Weights of a small image embedding model.
Model: 4.54M parameters, arch xception, activation relu, widths [160, 240, 352, 528].
Training: muon at rate 0.0032, batches of 512, held-out accuracy 73%.
Data: trained on telescope images of galaxies (Galaxy Zoo DECaLS), 44167 training examples, 62.6 epochs.
Rows from block 7, named by matrix and row number. Rows with one number belong to one channel. Each number is 500 + 40 x the weight over its row's rms, rounded and kept within 0 to 999. All counts start at 0. Numbers have three digits each. After the name is the row's rms in percent of the matrix's.
# convs1: first pointwise conv (model.blocks.7.convs.1.weight, 352x352x1x1), inputs 236-351
# convs3: second pointwise conv (model.blocks.7.convs.3.weight, 352x352x1x1, transposed), outputs 236-351
convs1.207 099:554448511531543482493534485508466605470493439600449515416490469430505431481464522445565470564508529551507537537542454515452504496515513581450573508510574496533505529547416467465521461468498508507461538432494521445471449473503503493511498480486537516436576486536469554506493480496545469467447461515483492562518462480523562479484535525605524433542486
convs1.208 112:515436496521550477495497594530532440511524459563489516483457484514565465578521516507481528520496533521466575518505555540496594566469482478494529517475503474432514525496537556578536498522498508535548438604492493582518511494611472513506486476457425448521526495424492477471512567430475509405507530496524527590490527517456485518472543455437473518496490
convs1.209 066:576440513519572510561540591508459449512493523568462505437498467484525413555444477511469437574528472537542549481446538492493508527500519477553465494500494484592535474448498470522448520546472493494503487434474463521485556439467478494481514474474480475452465495541576452458488512507521421501444482555586578511529467462468446536496568567529526495538457
convs1.210 104:475560553498486536504494519525590516518557559455536466479517454533488448516536519423503529454499557493514519500473522585501480553484446484482511525463597517470529464432485477509413540448507584503508490533520566466575473534441491508466514473529544516484553547498442447498449531543498396477536428495503470547539553521473554494465458450526492531528488
convs1.211 101:419438548532521513441489485509626514515513487590524506470577577459532549459543498513455514515490567507475491568456465564525448571485504526524524443493464502520530543527560539530518514467426523469546474452494416546443531502462505449494489492529521483499413526451536557528442463496494515505519492492521515573521482531483431486521432521511473558506445
convs1.212 115:490514605441511449430530557470559493530506519556531481512487475538522491461529520527546552498499510466468500467435411540498476375492484482484383495547480463459465389513478459488546434479491502449447517515494461461527513501464501596547449511488467492530428483508536516485539529414522456558482525490494526516489466468479505518522431434445489515524543
convs1.213 109:518520447542470499570498521534479551525492478474431511498559501458493496429443574526465572506448511524483535546491559510530520502434492450501506514509542502483500477487541496541573573446561440400507558569451529458463509491554493570463505515534531499537510476544455530487495470484457526433581505492458567482561455431447507493470510559611471489528470
convs1.214 105:517541451454527444479534575489528471488604514553544436437540517513504568550555469557460470444507437514499523505573444482503471561527477504489514410521483521436521454523476487542542515495466472528445577490519520550433504516474521510513497480557470483492464535509535526492406436496516547517516515447553488613488468494449514474503496483491523505529527
convs1.215 129:486447487486498531485522612506416537501499623499530507522477466393511429556457492515512472436503568548503531549527480478505527534458487506514542484480539527476445469487485499467463488490509505553508525545508468507509580509500584488462490481510532529540518485528520536509430515514502465510476473417466468311596580512440488485510508417555528564512475
convs1.216 114:480523491467503488448486503523546453469501474463497327507499536485528484497499491478465505627533504443490513474502546497495455544463501516477509472540518466514521446554559584576545549433489503503539579571519532511455430413453535510475510433535432553380523509480513525534514436529567490556458471488472473373472495489547497501492480468484528469469523
convs1.217 094:526540405478443487478563417583518450393539485522535459460523519490501494467568484539500581479509393495428504483483469525490530502519489539491559468511494487518500458445503528518446480580561471576576543509527543514569502533561532510450485494486500439506497497585493474477505458486538530537510482486548430453532439570485455480517545503484586485486541
convs1.218 109:465553576501524528508517476478571467487554483432491457490545505466471450524515471497478463475498503497500458521536532482500497549417515501482433516491474451512548454556515477505530540567523478497458507459495459546437473482524544511487518488495440485488456535606520486571466537458505535530534508486539575597481494508574579453477512496475528452470466
convs1.219 102:447565529522504525581476530513486560504495424532528476493425477492490505447558509494470495403539467564490435403474524439571538479516513497471521534529465518524590463492521413522452513469479501494411479458506526479450519484469518502494506484565485574509496507466428499497445557462448481564567506501471526576468537507539539461467517465421501516518503
convs1.220 064:565506500591447433490514484485547508542438449545554588546492427472498521538397569522498486568506529512511436525515602450534546453571552516480511517478590489532441487573516534542516511495511528438601533490500547540554467470575425571489460490517445495499565487475548501523499512568471569502568507511451484487546476493489537515524528488567488594536451
convs1.221 101:458525540459460574566521503572433479477493513479521479505462559534478557529501529467534530530427479495475471486473468482496505481461511481545397536527555506506493531506613424555460492439495541500552526613482555500546597451478471421495476534570537504477513504528440516514524474501506511450486492540513544450445627487521530519479535384499592489540486
convs1.222 109:424593485558512493512433533505510549514457585505475477434520454512477571468466510477504509591531524533545489547538527486550521533521520485484532506552487434511555561529487551575503477431533458492444550473531537551552542481528495530529487542474447522504521510529464516455500572527453512490455548503494505513511482505482457515551497496536490504449473
convs1.223 093:495435440430521456431510577477421531465490508499535492490411486450542577445487448445552502552522468506490440448544452543522566507463564507506564531454516501484519599541502490570607449589548486479450514483526535524516528488462494503484450541501523508464456427453500533482539465586539502455528442476495500450609490533541526527459474565500523494561565
convs1.224 116:521483509439491517545507413471548569520547483508547512522533463505467452496567495460474527454499503514502411522502549611550500562489485554499404538563484497511472511513523513515517428515501549501450447502482530473463481504487539537500491501490511508510480490503502561538484432449415438499579512486518480474497542496500449488489463514474576483481499
convs1.225 098:561512536494526528592498491493458416525470419445470522549432567482475499542362520510526524508482482537528529506545551510505561442428456515529503556554539524534519525532538528518408484518508496533520560575497483471442510426477519552473538463539465516460504555479444512481463467590573526484498548536484460557422495532479519512480526452552571507527492
convs1.226 092:503523521567487507461483467481473465409483484473516563507611519549544520469415540504498480436512587504443465476537553515466512481472484497515430390577472553500474467522482498516435502488484604401509466457512484567459513478456564480489513470537497568541480431468531494535513468533484524447555493559490518499582450546471466465496513578461504481534496
convs1.227 077:455485573505495474441504486479504506466553491455518407516454534466497544517552540474465452461479466524478508526492554497497526480492520540523509523523500503427451510518485544414514487484512441474480505546505500494563504549512495481511434480553436501413509481438502583519482413440482499522513554506542485487489526531525489451517501424516506539477530
convs1.228 083:498520394551548460533511536503502493527407525519583537570566449515523517457481485450515497550489582472509519513527487516435510528488475456495560500494533479480508509528550543471430575449545472464489522440555439523516511483555503473524506530434558553488454537496537473550474582527485457547549530488572480539492542517504554518458511427520417418464481
convs1.229 110:454502489496506461577514554503550489492499547456601559501518569567457449541548531486457482486537493450512474493492567521497586538490452570477557540477494483437390510479522536542491520464516475514590460510505581462568485572502477501496487518488498471455478520436601461423504509514501507509499566496465526498489530487513514450432463411481535498485526
convs1.230 105:520466460426513500528450491521489526517493439488520486466548426531499488516476499467453397566444460453523484445550450477529444510531512457520577459593512494474486421474522543536525465502501477498466542483470436452464535540501503488510489506545433536468500495509431502533545454479509469471520511478554523478457436466491484524496496561497514432505588
convs1.231 101:435421591437502524486492541545425534430498484529560478500523511460462470479569463519502540536560495449470498461517575508490499519447563540507475451487457482472514474414477544448505456458482491540455553449492498573586457474485563476485545463454588513540498505558568487550472504505497458493478483500482445504426476517541527514546496502515547471455437
convs1.232 087:635504490517523481401517521555451509495524453525510446437523427498443535503493520501600514544510498497473449423521520487516512475542609483471430549478508516508529561504434475532535503525445549477521520547478564506470566512536522434484488504580482542515425459525537418487436444483486522488517528476533531603441492500501497511482474615454468482459477
convs1.233 106:423501561538519479476498477451502409471471486507502499429500490477472544441584521483536475485493411517475539501545525463493510461557473499525531556498521500493473425465458470541481492478427519527494537529532520513508563530491526489438482531474495437437505506455403534486532476442409510543477494469469453587407458534476518548501496534512451562526516
convs1.234 112:505528552485506462524550482513439525531521439422445473532439463480504577439473534480457533479516433494509511466596560489528437530493456494475547498509507506410481540508469407554493517534474491509571542469510534486488486545484411524483471551479408544521496484479528501520484519499543469544575540523533451507439534467535548480534504547532523500481515
convs1.235 111:454585468476495591491513544401524480517514513593481503501512580474494549519560485470449521424504511530449592493542531525520413547461490488485469465547534454482550561481481530546450492475514469506555441527533524569492546532532511543531552492548526441579527510511435510471505497460441479496507504431539449510497405512499470546486506623447495529483517
convs1.236 124:523455552427485474523490543473488470421444562474480539498423483498500496481524540547431437572470540458479488441563507471477477570518485548486457452536471458503526537477447507474603462434526524553407510529501568505476562504508475471491462526462537494530525507514447482541475456537459506421485442516441487555533549544486522499457529389425553474499506
convs1.237 104:498545497520513477500523456480514442495538563503483549423509559480524516510452488487455531516510480490502457483487543484479531554449454558475525456479485472491551572522474484510475408573501534516480562500498489568496492547477500504479493512493505463565478534453529506482527522394506538531480500498476520567527492487589493466497509515502439492528479
convs1.238 110:525572415501530425452478485485356512528458455539460474497367512492507474518619479446581497415524600499504473564561569512513464497476511493438512533511531509512522527471479426513522530520458503524526567550525576471503532527534453471541502506517576504503450531488440485512497460492510460463471570508505519516441565526445560466455510386478522462520495
convs1.239 113:537558452453507498519488603521510501500484516505474456561563501536486495560503456493482560470517529457546529492496533560483488491468493501537514528501456481593533423511518548477549459582478508449620603457488516515514557508428514517557545495539501449473493515494490553483483459495512496422533488499427551476444499531469512536485424551471453475493515
convs1.240 099:458492552490510486528472534506521471483466547510436438501421520456533476502561490519459505591499484488504524430477525441505505439519534485531498477522552503481478565484517467444470513496477444464492549502491421457484532494435467480478446468470496420490487491418473451435463437523540518521521425462437483375477551444469478433472461522485512518414506
convs1.241 099:546516487551474526511469487511489482529493480435508453489504537526530456409490424540460464527432504497481459475482554478464491456531534499548474509502516508465445511528567437517561482509490466477502456503483527537503546519473499452478475448569496553494513457518499518545440412503467448485500379471477521508485557481493461564456563538556386454516545
convs1.242 075:481526460502518514546462521520555503510555405473480508510473498455467505513450487529492503544530395543543517451485448426540457415563399497504540480546513506495481518491514431526466436419456564450458498517530512582561541492464418518530514445494467529532464510534556426565565558448473515526494503504467490530519492492508508600505593456522528543534468
convs1.243 094:486499482530514506467474546449415530547543521555527583523511566469511511534456519536465523518528441511484509494486485507518530514458517511571594533450533550544500491526499536509507503517502508517475530500532529513542530523539493497462440521506478498509486524435496524500497471484539445523475528415561525525507469462510507462494509517449575437544490
convs1.244 070:455532515494588474506532490548539507503494506527463509545516569556463544482488583518484525407495542440501447489524532600577510498434489475554483406515494571503537486550443494506498394496490551523454499576534461537445463481458543579493453600487508500569499441477569526504539446442486502493502547522547508553482486544532492538485535462490466501502504
convs1.245 104:565508532478501512533511454487518492482528471619512518458459516501526426581498481502509469572523520535469472484577534555480537466521443584496493501556493441511472501439456555534519485465497525533510608427446473465602539480489491543512422556468503446534451506481469505454543533553437522546527450480570512412547477571548500503457476523573501439474452
convs1.246 110:496541498542522553435442493572460366502560410537485454464513495501490436535501493514557474495518482480473533532561462453479492494455539492532494540467485547525509425538515448506535552456543519471572453517509438542423453486438513496512512510577477444479540522521501488472495470501548561483512508521526479514519483488557464537463484471550505491463506
convs1.247 087:514547443489539527517507504495516468494555424522519565485482526549448429508436509504516494527490539482557529545486479427482496499459535488487468491452427538538517483497485439498572535511534603407506494476519494526571527433493482467539483547463483459510529540520487568590515517510452479521490536541530587506482488526561488419544437559502450503508562
convs1.248 104:440482522525504522469430440506481501538523461473565493454558455524514447478517496496482470499484457519489466527444493489486484550556460454473520458482517497485482462476554533510493555457550443391585426436495504502443470510555534393530533549477503504451519518556500501464506498535473509468505526466500515462563497535529487485518473430554496440536469
convs1.249 119:467539415478501490514465496475510510506499530445520523488500454441519530422542491471512525450483463530436362542510463534477456487474490550550476527558491543530420440505510444485534433485431527508497560511508586500510548485520510511489481532465420442438407519460502569412487443483545507452517548529479496527495497475539460535498500515504412533433498
convs1.250 074:401457499504485539509481536639502525502573523538516461529492550509498462407606504434511511461520554545471573512537444495412500473540463565484519498500505545494565503549478437495481437493492449540451494585473507518439517511503554489463512463480489517494426517454498490563536495518515511456533463469535446459479536509495535492551519427508498443493545
convs1.251 114:457474553487504435499492538494392492510493541500494522483494469510490541466482542491485410566531473491532548500479483538451566491540467514523488552442514498486549500471481551492454649448565508551540499489487514575486474558531509481477498515534543484474517518575416476566431503498513453429464533469432479531566542574524517502479522393521563442495506
convs1.252 096:510475522518515499470457493507529444514525400477469530444553528523475458520538475461472433547469530546491483579498509435448472518536455512519514514579517493513467582512460457501493469481533546508431502498491545542533557509561512507508508520549559488519463484516490477477488518496553434513468469400493454537506537497455536503471519570525572528502489
convs1.253 116:541517417487485473473487509496509472510502609481464571518600493597503553490533466518461449478471471489544462533479520532474504518509520514529563470502494436521507509491488489486504511539438571538476486519495528537492416511543587481467487480520516488491487535514540484485512472461429525486526494517538494511490467557500449559505548509532442506477536
convs1.254 093:514538455475531470501518532538528470491434514513440570448475536470451477511453497494552415531503489462493518561446506443587467538507535469458479441571496496514500559436511611566428466502487630514467382430487526473535494507478534536534484510461519582538536499539513516539494482460545483511569529548536514522545483537489562537437560473521541468538513
convs1.255 115:472495576512504502490480582487468503545550625433531418419480517490521529559457487463467563539501435500548413516478500455474513495532538492511462483581534576531655499510537531491500494498506502504532433432501534540547500469527476490526537589470468487584451523557502518485529517513462472548462485469485454559464521510558495491507435507410471530588536
convs1.256 111:551487456510472512513460602496495413465490492502551538487488544505559547433466487512506539513484559487531499556448442455514532515488498456455526472528567514461550424514522468503585471530488471436467499508506511468469511519484505517505478442478539564450498500525434452542468512504490627473472531525490466449413433456556505490448435475521464463477472
convs1.257 071:491521497513486509527547516490455531500465489520454532550416499435488430582520514492530480506503558496477462521438495540527519529510523458492518482514456495484529555490477499482490579464582460459449519547489453510459499534496442486441494523504471509549501537534460527472535530577496517520481586441365479451519493482503472522465484484531475460474524
convs1.258 076:461511520509477439487478514413506476475530533493520506512487550457510505553510555473510467550514537608549412540471473537503448503473467537485571501478484557524487526459409537580478478461508496454507549544511441537491526514504553533490450489500524521504518447422503498511544480483506450497517514539461492515441515535511459456537442460491521453466399
convs1.259 065:499490469454514591436505579440516559501460503496542503457528431488471407494502561563515525434538459545472463550486522493483446436554575468466547463422540501489460524454434448546535581453525461468480510498488505488450543527488517505502508532532476514503477551498475507580462503400437483496463497472567502468538527453501524502502525487467492561558500
convs1.260 115:530535588531535559462494585534510466536479463502554484540537453531557501573492513504541478449512497479469554381587522466522487539496432551469473458493461474551453544490569539410554470529497494529431491495530490484519476441467595438501438523473479546469475498507523510480498464484584444413452501499510517497517502563530477518485532528517528506512437
convs1.261 114:455568461544473477505487430475412527517472481545487467554487509497510473460531495524447465524484512544510465500484457607502492488436499467514573567511508563498522450469501560533474489526512545507518536466493480519512596528556511485481469413485474501560483445516457471511488481484485525499510520573551489456471504513485531531518538482552417498511505
convs1.262 101:495483499477513534472465503492482552457545551542460531538505442540516497502522540499518543444517505552479514467468444542501509508540484440526507551507493451558448423510488575442540517566541510526498538520490449523515517492540501495468432535474442528548521539537505529433472562554477535500496470571460533506580481412503445505447448491492453508523499
convs1.263 112:433491554424466531491453487493447575552482473480513425457519493536538493493546471536495462483548506549480468525489540432480476435512586408507533547575469515550535474466529457484553520557508522372428477537479453575489459500507482501547589434519502485469482489610473448486462543479572500454569493529460558613437402460573492494553506460567492532529529
convs3.207 086:510513517485527480520496465514510530528585467502643495478514508512496452496446545516517450462470543536508493446478538518478495498470508504433510464460517539467518385537515574508507539530477513468558531516440493505427475444470511525468561453520515470559488437471509527473525478538507576601451488536526511506496473430524487496588516452516512422446536
convs3.208 103:507489468524515443493533463482533479480470474470479514438483420494550529567557432491449521532479476484453516504575429476487499496501489481559511559446492490494549531463429519500499561523484537384479527588467549514482524444553532547472443520505516467526492519476505528534518538553543535567518509527519537559546485513512447526570539494473467484536530
convs3.209 064:446464512524483518526480506497481473515549534499496472454490473543436486541530444509471550490464444535581444396472385466480426464496512438473542485483541458527470538526504516500445574492429533550503532498511528582466508442483542496521530490593494479519470483471404491490478571427526509526572453469553508464494510539504493516439434526564493500461477
convs3.210 103:445446513487523570503459533513490486490549447482532525505488435522477513501548496490529476514442542470491539476421434480499566525446434486570516531461460527535456613407492467496505530492461501457424497529518511539445449501611431532534452504427476492548486521518493477441502517418498512488551505546415474458522409455479463559489485496482443426492477
convs3.211 105:520542450524518487489489485483449519492481423550579448471520487516541560517512531513488543449477518567536533467502491461536531464493497524532487526523517488426456495480507455523446471541450482452550431524517571492517468498516491511472499448549510511532494529515480553498516596563540492512477486515479537530518529511498499517568484478512475439453450
convs3.212 108:492526611494500537560517360544526499464512471462555591551429514538473488504470487511518532438514455543512537473535469517466505491473441458572540521479497458459493463455515496445565528524534495527423501410502512557477460474482494466505474541449469532464447521501475543498480572548448501468514513506510497479540460487479551431517464464494490512480518
convs3.213 102:432487496522551479463498503442510517434458398519382478500453427423536506520489466547506446524544525463472549482492516515524484531559498495544527414560529463521472581521472509545539520513491554475509510504526468492462574470456430472443469444533492444498497519506522474439491474540440529533430579482546534583452485466510454481467593514454467504461481
convs3.214 114:463453488529543531487504513479538474498532426465516469579457532475473437514539480513511539524483501469497461492512492537448502548499461473526506550515485467540513539489495552505527485430487494462550489453456451509519510518524535477493499483470561479503493503443573461484470571521476487573468467558498477535458517468509541497427538550472508550473493
convs3.215 131:481544515470489503483539543556547530476475458490430542495512552438494526498499432432519487518544520481547584497503536481544476541482545507503449544479451440484532478514445541522538488508495538563539506573527526460517544450497540511446564488563300462485540530561492521510521514503465409539582518513477502542475524531473509492495485488524510527505525
convs3.216 120:471531450516577600537505501478570518502509453513538427534474501477480501498507549475559518473515441503457478455537527441549534510483480518602508527461581465526563501527486517487480456452542509518494527451497515467461520507444480585521547496488627470437470477457528527522453495500539469422526458488506524585544490533540449516542561449530487537484510
convs3.217 090:511543580500521428465453518573493515536449504511509544506465464496498560514526506571452563583483571486519473499504551518538566487533528479479523458410463504502528539473525533473506465452505496479466486506508431461507455501501413568509466445546498439528509483469478481489507509396525477486522538436505511497512496523502543463519524545560516457464411
convs3.218 118:415548491481508515484519435546453524522547562550485528442538511523541449443527450502526483511505535436503592529444479487469458474495486492535447484459476495448501478468506521496542483550514544526543455470482530516537561524539538466473472523482505471503476509484535426418519525547505498577420539486527540463505470454490538480507456500496462467491503
convs3.219 120:492403445507445507542472492494457553493498497446449480510485456527517481467556569505459457437509489592474505500463498459546521486532447511452543475474474505444496468482457446472528496486523509447508503577498544548531511447463548450450491496495516489487512512451414494412499527450533516468500534438520487428509438488570511468399510525510583532497508
convs3.220 053:524401491465416518513515483500549467565502549548534482462436535476515512455403520461461530487412498473507540530459514507480438505536498513482519520535490485485442493546415542520421500515537478503532568508514415579448539531560536455498431539575509474592530451451463512492455460470595517507483546453538512507430520531504483476525494471523508496462461
convs3.221 108:423477458528511511471493511459437534493531575488457531483495465506474528513522437507510430463518486420486488533524522527440467497503470438472467530497519496522491537525461461481469488442467518473532501555492507452507512582450556487405484523563555508509471549506438414435470486446614441590506512553475552485467496465571490516472569478504532488532449
convs3.222 092:492495477481507627548511559460478451495461544479435509543501565545520488494535515546499476472462472541516486486514557501460522502504494510490536555471509426487528529423533582540525546463490469460505522561459531510468517445452467556524536416444482493527489465460484529440499465526462575485474461535515468399552588432505597438539442537473487483487456
convs3.223 083:469513501455533453518489477462486405467454494445510481460504493512543443514521487436545481528503515485480482526476522483515487484467564454525497520487397522563533506520541498493526413511411541497434526486476560515553521515513463482514475412482503566510465475500443548458465488536461486447506554495552498485457525506523482519471550471454520499441565
convs3.224 120:482524536526510499484509498494486533508502516491530448465534478531481580508513563479454573471497479509496448557522537494462494480479527492461525419494491526532430528463500479525497467517504498534428478547456534521465494495485480473559480524475462593528521446487390520426490480523479524462489594460540514430420522494465496536558407520460374468495483
convs3.225 116:579479514555521482466546521505567484552439448492428510536548531521499414505482525491473452471504476531463569561500553429605441506551447538527508504455487572468539444484490462542471456532504516496513485525485490562506483555506516510525484551517488487498474538496551503506581507436557459527516507499493515530499450539515554567508480529503491540535518
convs3.226 091:442547535443476578526503447465441493501438437512558449523559478498556465456575537480563437499462452502478490497482507519475512453434519448516502529512473518423484504494547443535494482529563517519469466510537521554489463561463482536522458478480507436506455437497499533479453498501547481567468455535546437501450463531470533467555524449483484510506482
convs3.227 080:457570441573547522431485503459508479577520444464537519456471566503485562463471567511600491614541503583513516405488515552502522493471528537456514527472500529509499509496534435483503579472487494567498464552461492483486470465379456492505491543470513506484507474456465496485553540525450430499460488481450423562519447549491551454427527388502471580480488
convs3.228 095:525430562506510534518480481471437542526492600484497538553491544440464518550477474493435493375550498587455402484500490526477542481520494527492514470436553568457514453499481529529494493511484462515421495525476446549497511458484450518460473525447476425456508540532450429510537474465479543497535517536450517494537485503485455473481451450430477503478519
convs3.229 106:490469449512477489525514564455480501530528499437541510513523468489519457548534586474504451529506458487482584555478493566471516455482436519490454539503420410558464480516557407523447464504466493437508471591496536501483464476501492470572470515486453494457509501504497449499487508539483540475443494547601504505423489487506475481482446448495476440489518
convs3.230 091:443536459456467519493499496527563484517423523476464504537491474462495523521509477435431439528531486533476571506554522512537549540490526511482491437525478393570535581481513502411553513526502460577469531501526438495501482495520537534493499459450501556449506548546383488496474471464501453461497549463471463447438462562540438459429545519361541494549506
convs3.231 085:515519561458536482504441505501489483535543485512456494462490446524454587455554555501498560577513493549550478500478468483551491496510557533513532413436478537502408560537516530548477490468540481499455479490569538530483486533504477453469541486472486526561460505527531416500556572512435548445520576504515458439479478498526503539543468461513451523500519
convs3.232 079:383503472493475559512479492519478488487520492492484524514480504402506536445566515512510512543468506426468496531505488570474518510554551452548520517568457470463498545567498413485535524515535531488515460511569522513517537524538446526415498479487532526488490444437481462464503550620495499496452514447504526483490470449472518470562549560508578529545512
convs3.233 082:580508555484451427521505541480492445503533552491518523463486554494516485541491521507468516421565517520519502512476484478447544478566560498564521468468490385481428505488492452516488478459470494475471432458514529444475513479444529462502525575476458550501519548537510526518517522466530456506483456446534504496384431558496525502501466519498426449574470
convs3.234 106:457510532489560399521466508465504536488434536489496477568411483521567491567436425478490565558510474520476527535524463534447551440483456433483494532556512498459486541518519515554535503523544521442542526571452514472540493458520550446527427441545511553494435526453542493613530489491520447549465515456527424481559501400499547562501509506498556556484513
convs3.235 116:552497467484497490456506464456468452500503497516489472528476470426560409495495466564508451418469479463490533449491489585496474461558486491543487499501509511552517574500508547535543523487425446565499483490512548568533465544445482528439560441503554422516494473494478511499572450527477486540494486492526524553527478506470535485516516529512487519463496
convs3.236 131:525500539481535470498426553507516506476576497487459515540449524500449554469555446508484468505512473458542384503558428599422498498480548483532591516592457474602495499499464615502445520489438527517538521435542481549460501482405572589519498489481504520498450489523481453508474515461446497527505515504406544482566440514494442496483576505447469560538482
convs3.237 116:482459520468546458457500497509534437475473473540489396474508477458450473468507553518512475515534500517526458487474451542502488436483527527534538441515535552461535464512464576469523561494473487463489471385487569512472481542444482425457509498581574419511526457488492530493441503518480540561549462552515441561469345508490583492516539530527508522548503
convs3.238 116:526525521516515451452516568525513485556474499498529484449465589429539507491442479480422462549517459461494532475459493468468562480466524514550503400491529498559440443466519522505548497517508508428450521558554516499576549542554506466502459471466536569472478470451609541441467481470453500473493509511491497545452476510489553457497491530464474563492528
convs3.239 109:511535483491482391486538472455506511528580490469543522508502431491505449565520477536483507514449483528433516505515441445431496513463494443474564602512527512503507498487537476527486574484457506468516449521498521473547489589533465525491521540502507529501490472491445469492573537475489520561442556473512533474455481444474527500491473510508490574506492
convs3.240 100:514507524415476469539482579479467505503502524450514525484480532552466479423474507510526487491524532471497455509547431512467528493531569535626513514462468583435459480486420548527512432433476517470518490499555537441505573499543541522469533423531533488553465519511520463507527487552444482565512488586460515547514531496469466503546481422483470509537469
convs3.241 103:510524510484468561558474461510490606500525574515479424537455518508474515495513501539505543515479494439475561432481558541547478500485477531494556490519443494534511449561478423558467415476513491526490449537491501503459437489521528526508451476576492541421520463465520518514525590459529554591455580530482535542459462544529510466441500511577446468528494
convs3.242 073:543392473488455523505467468503522484514431469585501497406491448532449469480437494564476506592443544485501532512508512495520459636495491476509530433521494565482516579467484547503529448515510535565499517499529483563479500458471540465508496505459459549461531387606444523474541474582507494471463566494483446494509496458474529531524496457470509521480496
convs3.243 087:464489498507452524534513514474541424460486571498556427541497544451535567433518409586471516524488475461510497580486530525611512453531425531526451533517511562543483533475442516514520417517546503516488567482532453469492501525503508517505487524447517554506456505487566469516426486483502495407486525483506533438535485512461556495508450526532364449520491
convs3.244 071:438472530582515468468522500453415408503453532444475519537519518458510514487436509574497522461505479550505402489460411472528509483610486484520502449589539525490478518541409468561480513539531518528535481569462517427448534506514563464462530476448408492432474479507489543523575502470467550467482426526502576457526427485495468496485428470437453472481501
convs3.245 106:459533473497489476505536458503440481505577512536465493503395422573515562435548496460514533486563493532468565488441492445442462499509490503413525471495545539446520458515462478524520494504550497530520492472522541489507513428539493520557480540498358461437517442502599500492523550424531498488491525495501432415494542497529481536509490467487468495527456
convs3.246 099:444483569499438524430547510490460500476437468520483445564518582459450487476530479468449509505541484603540454491447490396466516556488462604523547550514522554505431475489477463549479517520493518534524486496511487502467573446499502500559537508476497559519514494442567472470518592576511582542498535507489528469508513525434465471456506474486484479505520
convs3.247 088:521465552533534498513545595476518480481478472510467430479398471480467449454469561462512467484505495559446384540558460523546450535492514549559406487511438483514530500513491543513451474485544533547510517488520520516497541525483556495494420460472497519494527578503587448466490528508502492507528448508589508541537564502475479549494566502538438476469492
convs3.248 104:509493532539426498455470481482501469474492537486499509563580474434457433499442471484506556463434449511467568453457488552500502483535461538433511554503465555433427506486479477529471499503501484538518507442484469491496475534374534520520476500499534563546516503496526471493425579546512541544493444558505434435546497463538541598533514500524568466481518
convs3.249 111:467517520451459473464492456470474440516483432523444436504497487492509538544547514585521446465495500537426490503532565528474494527524497536448471461480459590543534519516546463516542473488473515471542449443460522538526537576459520504537529473480450594426573488523479430453481451453574504434508514505422600497501528518522476478435481551531531461471488
convs3.250 076:536520431480492401499546469520561486529429505480510537427519444505481436541511533458509485520573529516485518553490505517417518489496485467486422552477507506481486421480501508549480486488475466533475534515541489458551538541501494548470569543555489491480471495461423516558510488476570495483397506437514452469582488450543457513519508496460456471517545
convs3.251 110:514482474457436462510534456481530504468595455472475476533515458586513533506496535497520495475522465551517482462511512521480493511474465540531535524455474541493555525479512621481468483497465605513533489478576515543544488456462571473541543518471540523451520512559558533558514463440548506503537496461459527495508554534467495525487504495520529536502427
convs3.252 099:496513562515492479535515588518430474480521417561497505449427518453509458512516398534514441458545531458475470456500531449482511466525482499514547532534517578518461535497535561474499524510552424489525512480493563554542565572549442524508488505578467491521473469475442536485533497540490531423482465548513538531445503536523527507469542515559473510500533
convs3.253 120:541507492410535479444493493466543513550471543521430550530536494517431510463517525487535486556475521581536448502487556419515617459443537468502483478437531515449564425527477477493523523518577571502515511547470554527557518505483511482505430477475574464547468484533476518490477555528443450498511515466492576417457473512470592450495531531523455480487500
convs3.254 095:527499482516514513463577462510499474457474487467499529510515404458500468433551526493522509427484488544451485512497495500526474486521493522567534584498533434477422425482478529469526516498450529446478366443536539480453479462498555538569456520495466570587421514457521490524575520491415503465527488501494519506471478479512508420488500601450445520475466
convs3.255 122:612520474493472463469543462505499549485517535493532467482515439600580586446516449502508486528515463475492521567549483474520477499471466472517539518466530462470459519408468486512437538469503502551447454478476528479525511477454493490497539456503492459511539491529519474607506534529444560468504458499471562484468536518513550585527529459590501522537521
convs3.256 096:486425475443459512453455557490533491476431510451412460564481509557464478387484467446535469413500545477523460487460534560515489454479489506490459432434484417556521456513486424495428459475452470500445465455581434503501492536489483516535477396548488461517554570458469438494559477491489526478459595483539462524484517578541454452449490556490477455542386
convs3.257 083:497540481454446532498547475491456545496480477485416516554487575488518386407517530528456538484525484550494503538439475541466554496495477438478506489490551505451455545503531478536438534485509414555456528481521469530572554450505428494516526532484472513544449468493481489485450509433555505411461469541504485433443441417450481488493506539512510518495509
convs3.258 083:452475488462541475419491513524476501517487486495458524478487489545557545506533484538533458493498495446523535450580442430498513517467458468441512494498573544451474426499507563553453487452488530467508522512538492510519571484484543477489458544490446467510504446414466532525470488463554462535478511574552452509511451466509473501499541558518514458511478
convs3.259 055:508504438514476556518448475483512557585526515475483543461487475508492464471525468553490434471457530498559470481513465491554507570473524539452471506554464459524554459525515565509517516480461471537476631501546503522557552533539455527504538466480499567472467526508477463498496502555466464512482464483484519486498532482541395497530479559478540546542571
convs3.260 125:456495595561510461529474550530507472508562456463477487461522504492528539516442544488473493508470488562449483494484509511519457509481478466497531500515605486494507550546455507520493443476442478553461466390476524464546494431521497490494521534415557548435492593530441427491536518477567469479532471540503527361493500517494475457521462464354452521515500
convs3.261 133:449515527529586469504550548489568553521465466531508531499486504566492573458522453511398472508495500504543470467532501501550516492477455490464451488547541472475520438496566432468490510503522512482523485448505527485432526520526534488533522452467541487475544460570546474515506431495422456499462450439355477520558555502549523533478472498549576533548459
convs3.262 108:509516519506497506504512537507506451500484421461390543573538491498598477484489450502528491557523455441466419480492535501465455442541547490548578518503529453483463427452474499374450455534516417568492483492473520542477487450514373495488443490533531513483465545489526575511532462512504456511365515490512510454455558503478502489499535498536457382518499
convs3.263 102:570485508465480519562515538573494478466492489551496528582486539440484573511529519452462501488484529421497513482509505437540507546491510458469445574531498474490464509480506520559480455510411515503508492548539500485504512491492461525497485445465442507515511419480540498520448510537500575531531569559421429522476428486517460534505559538566503445536458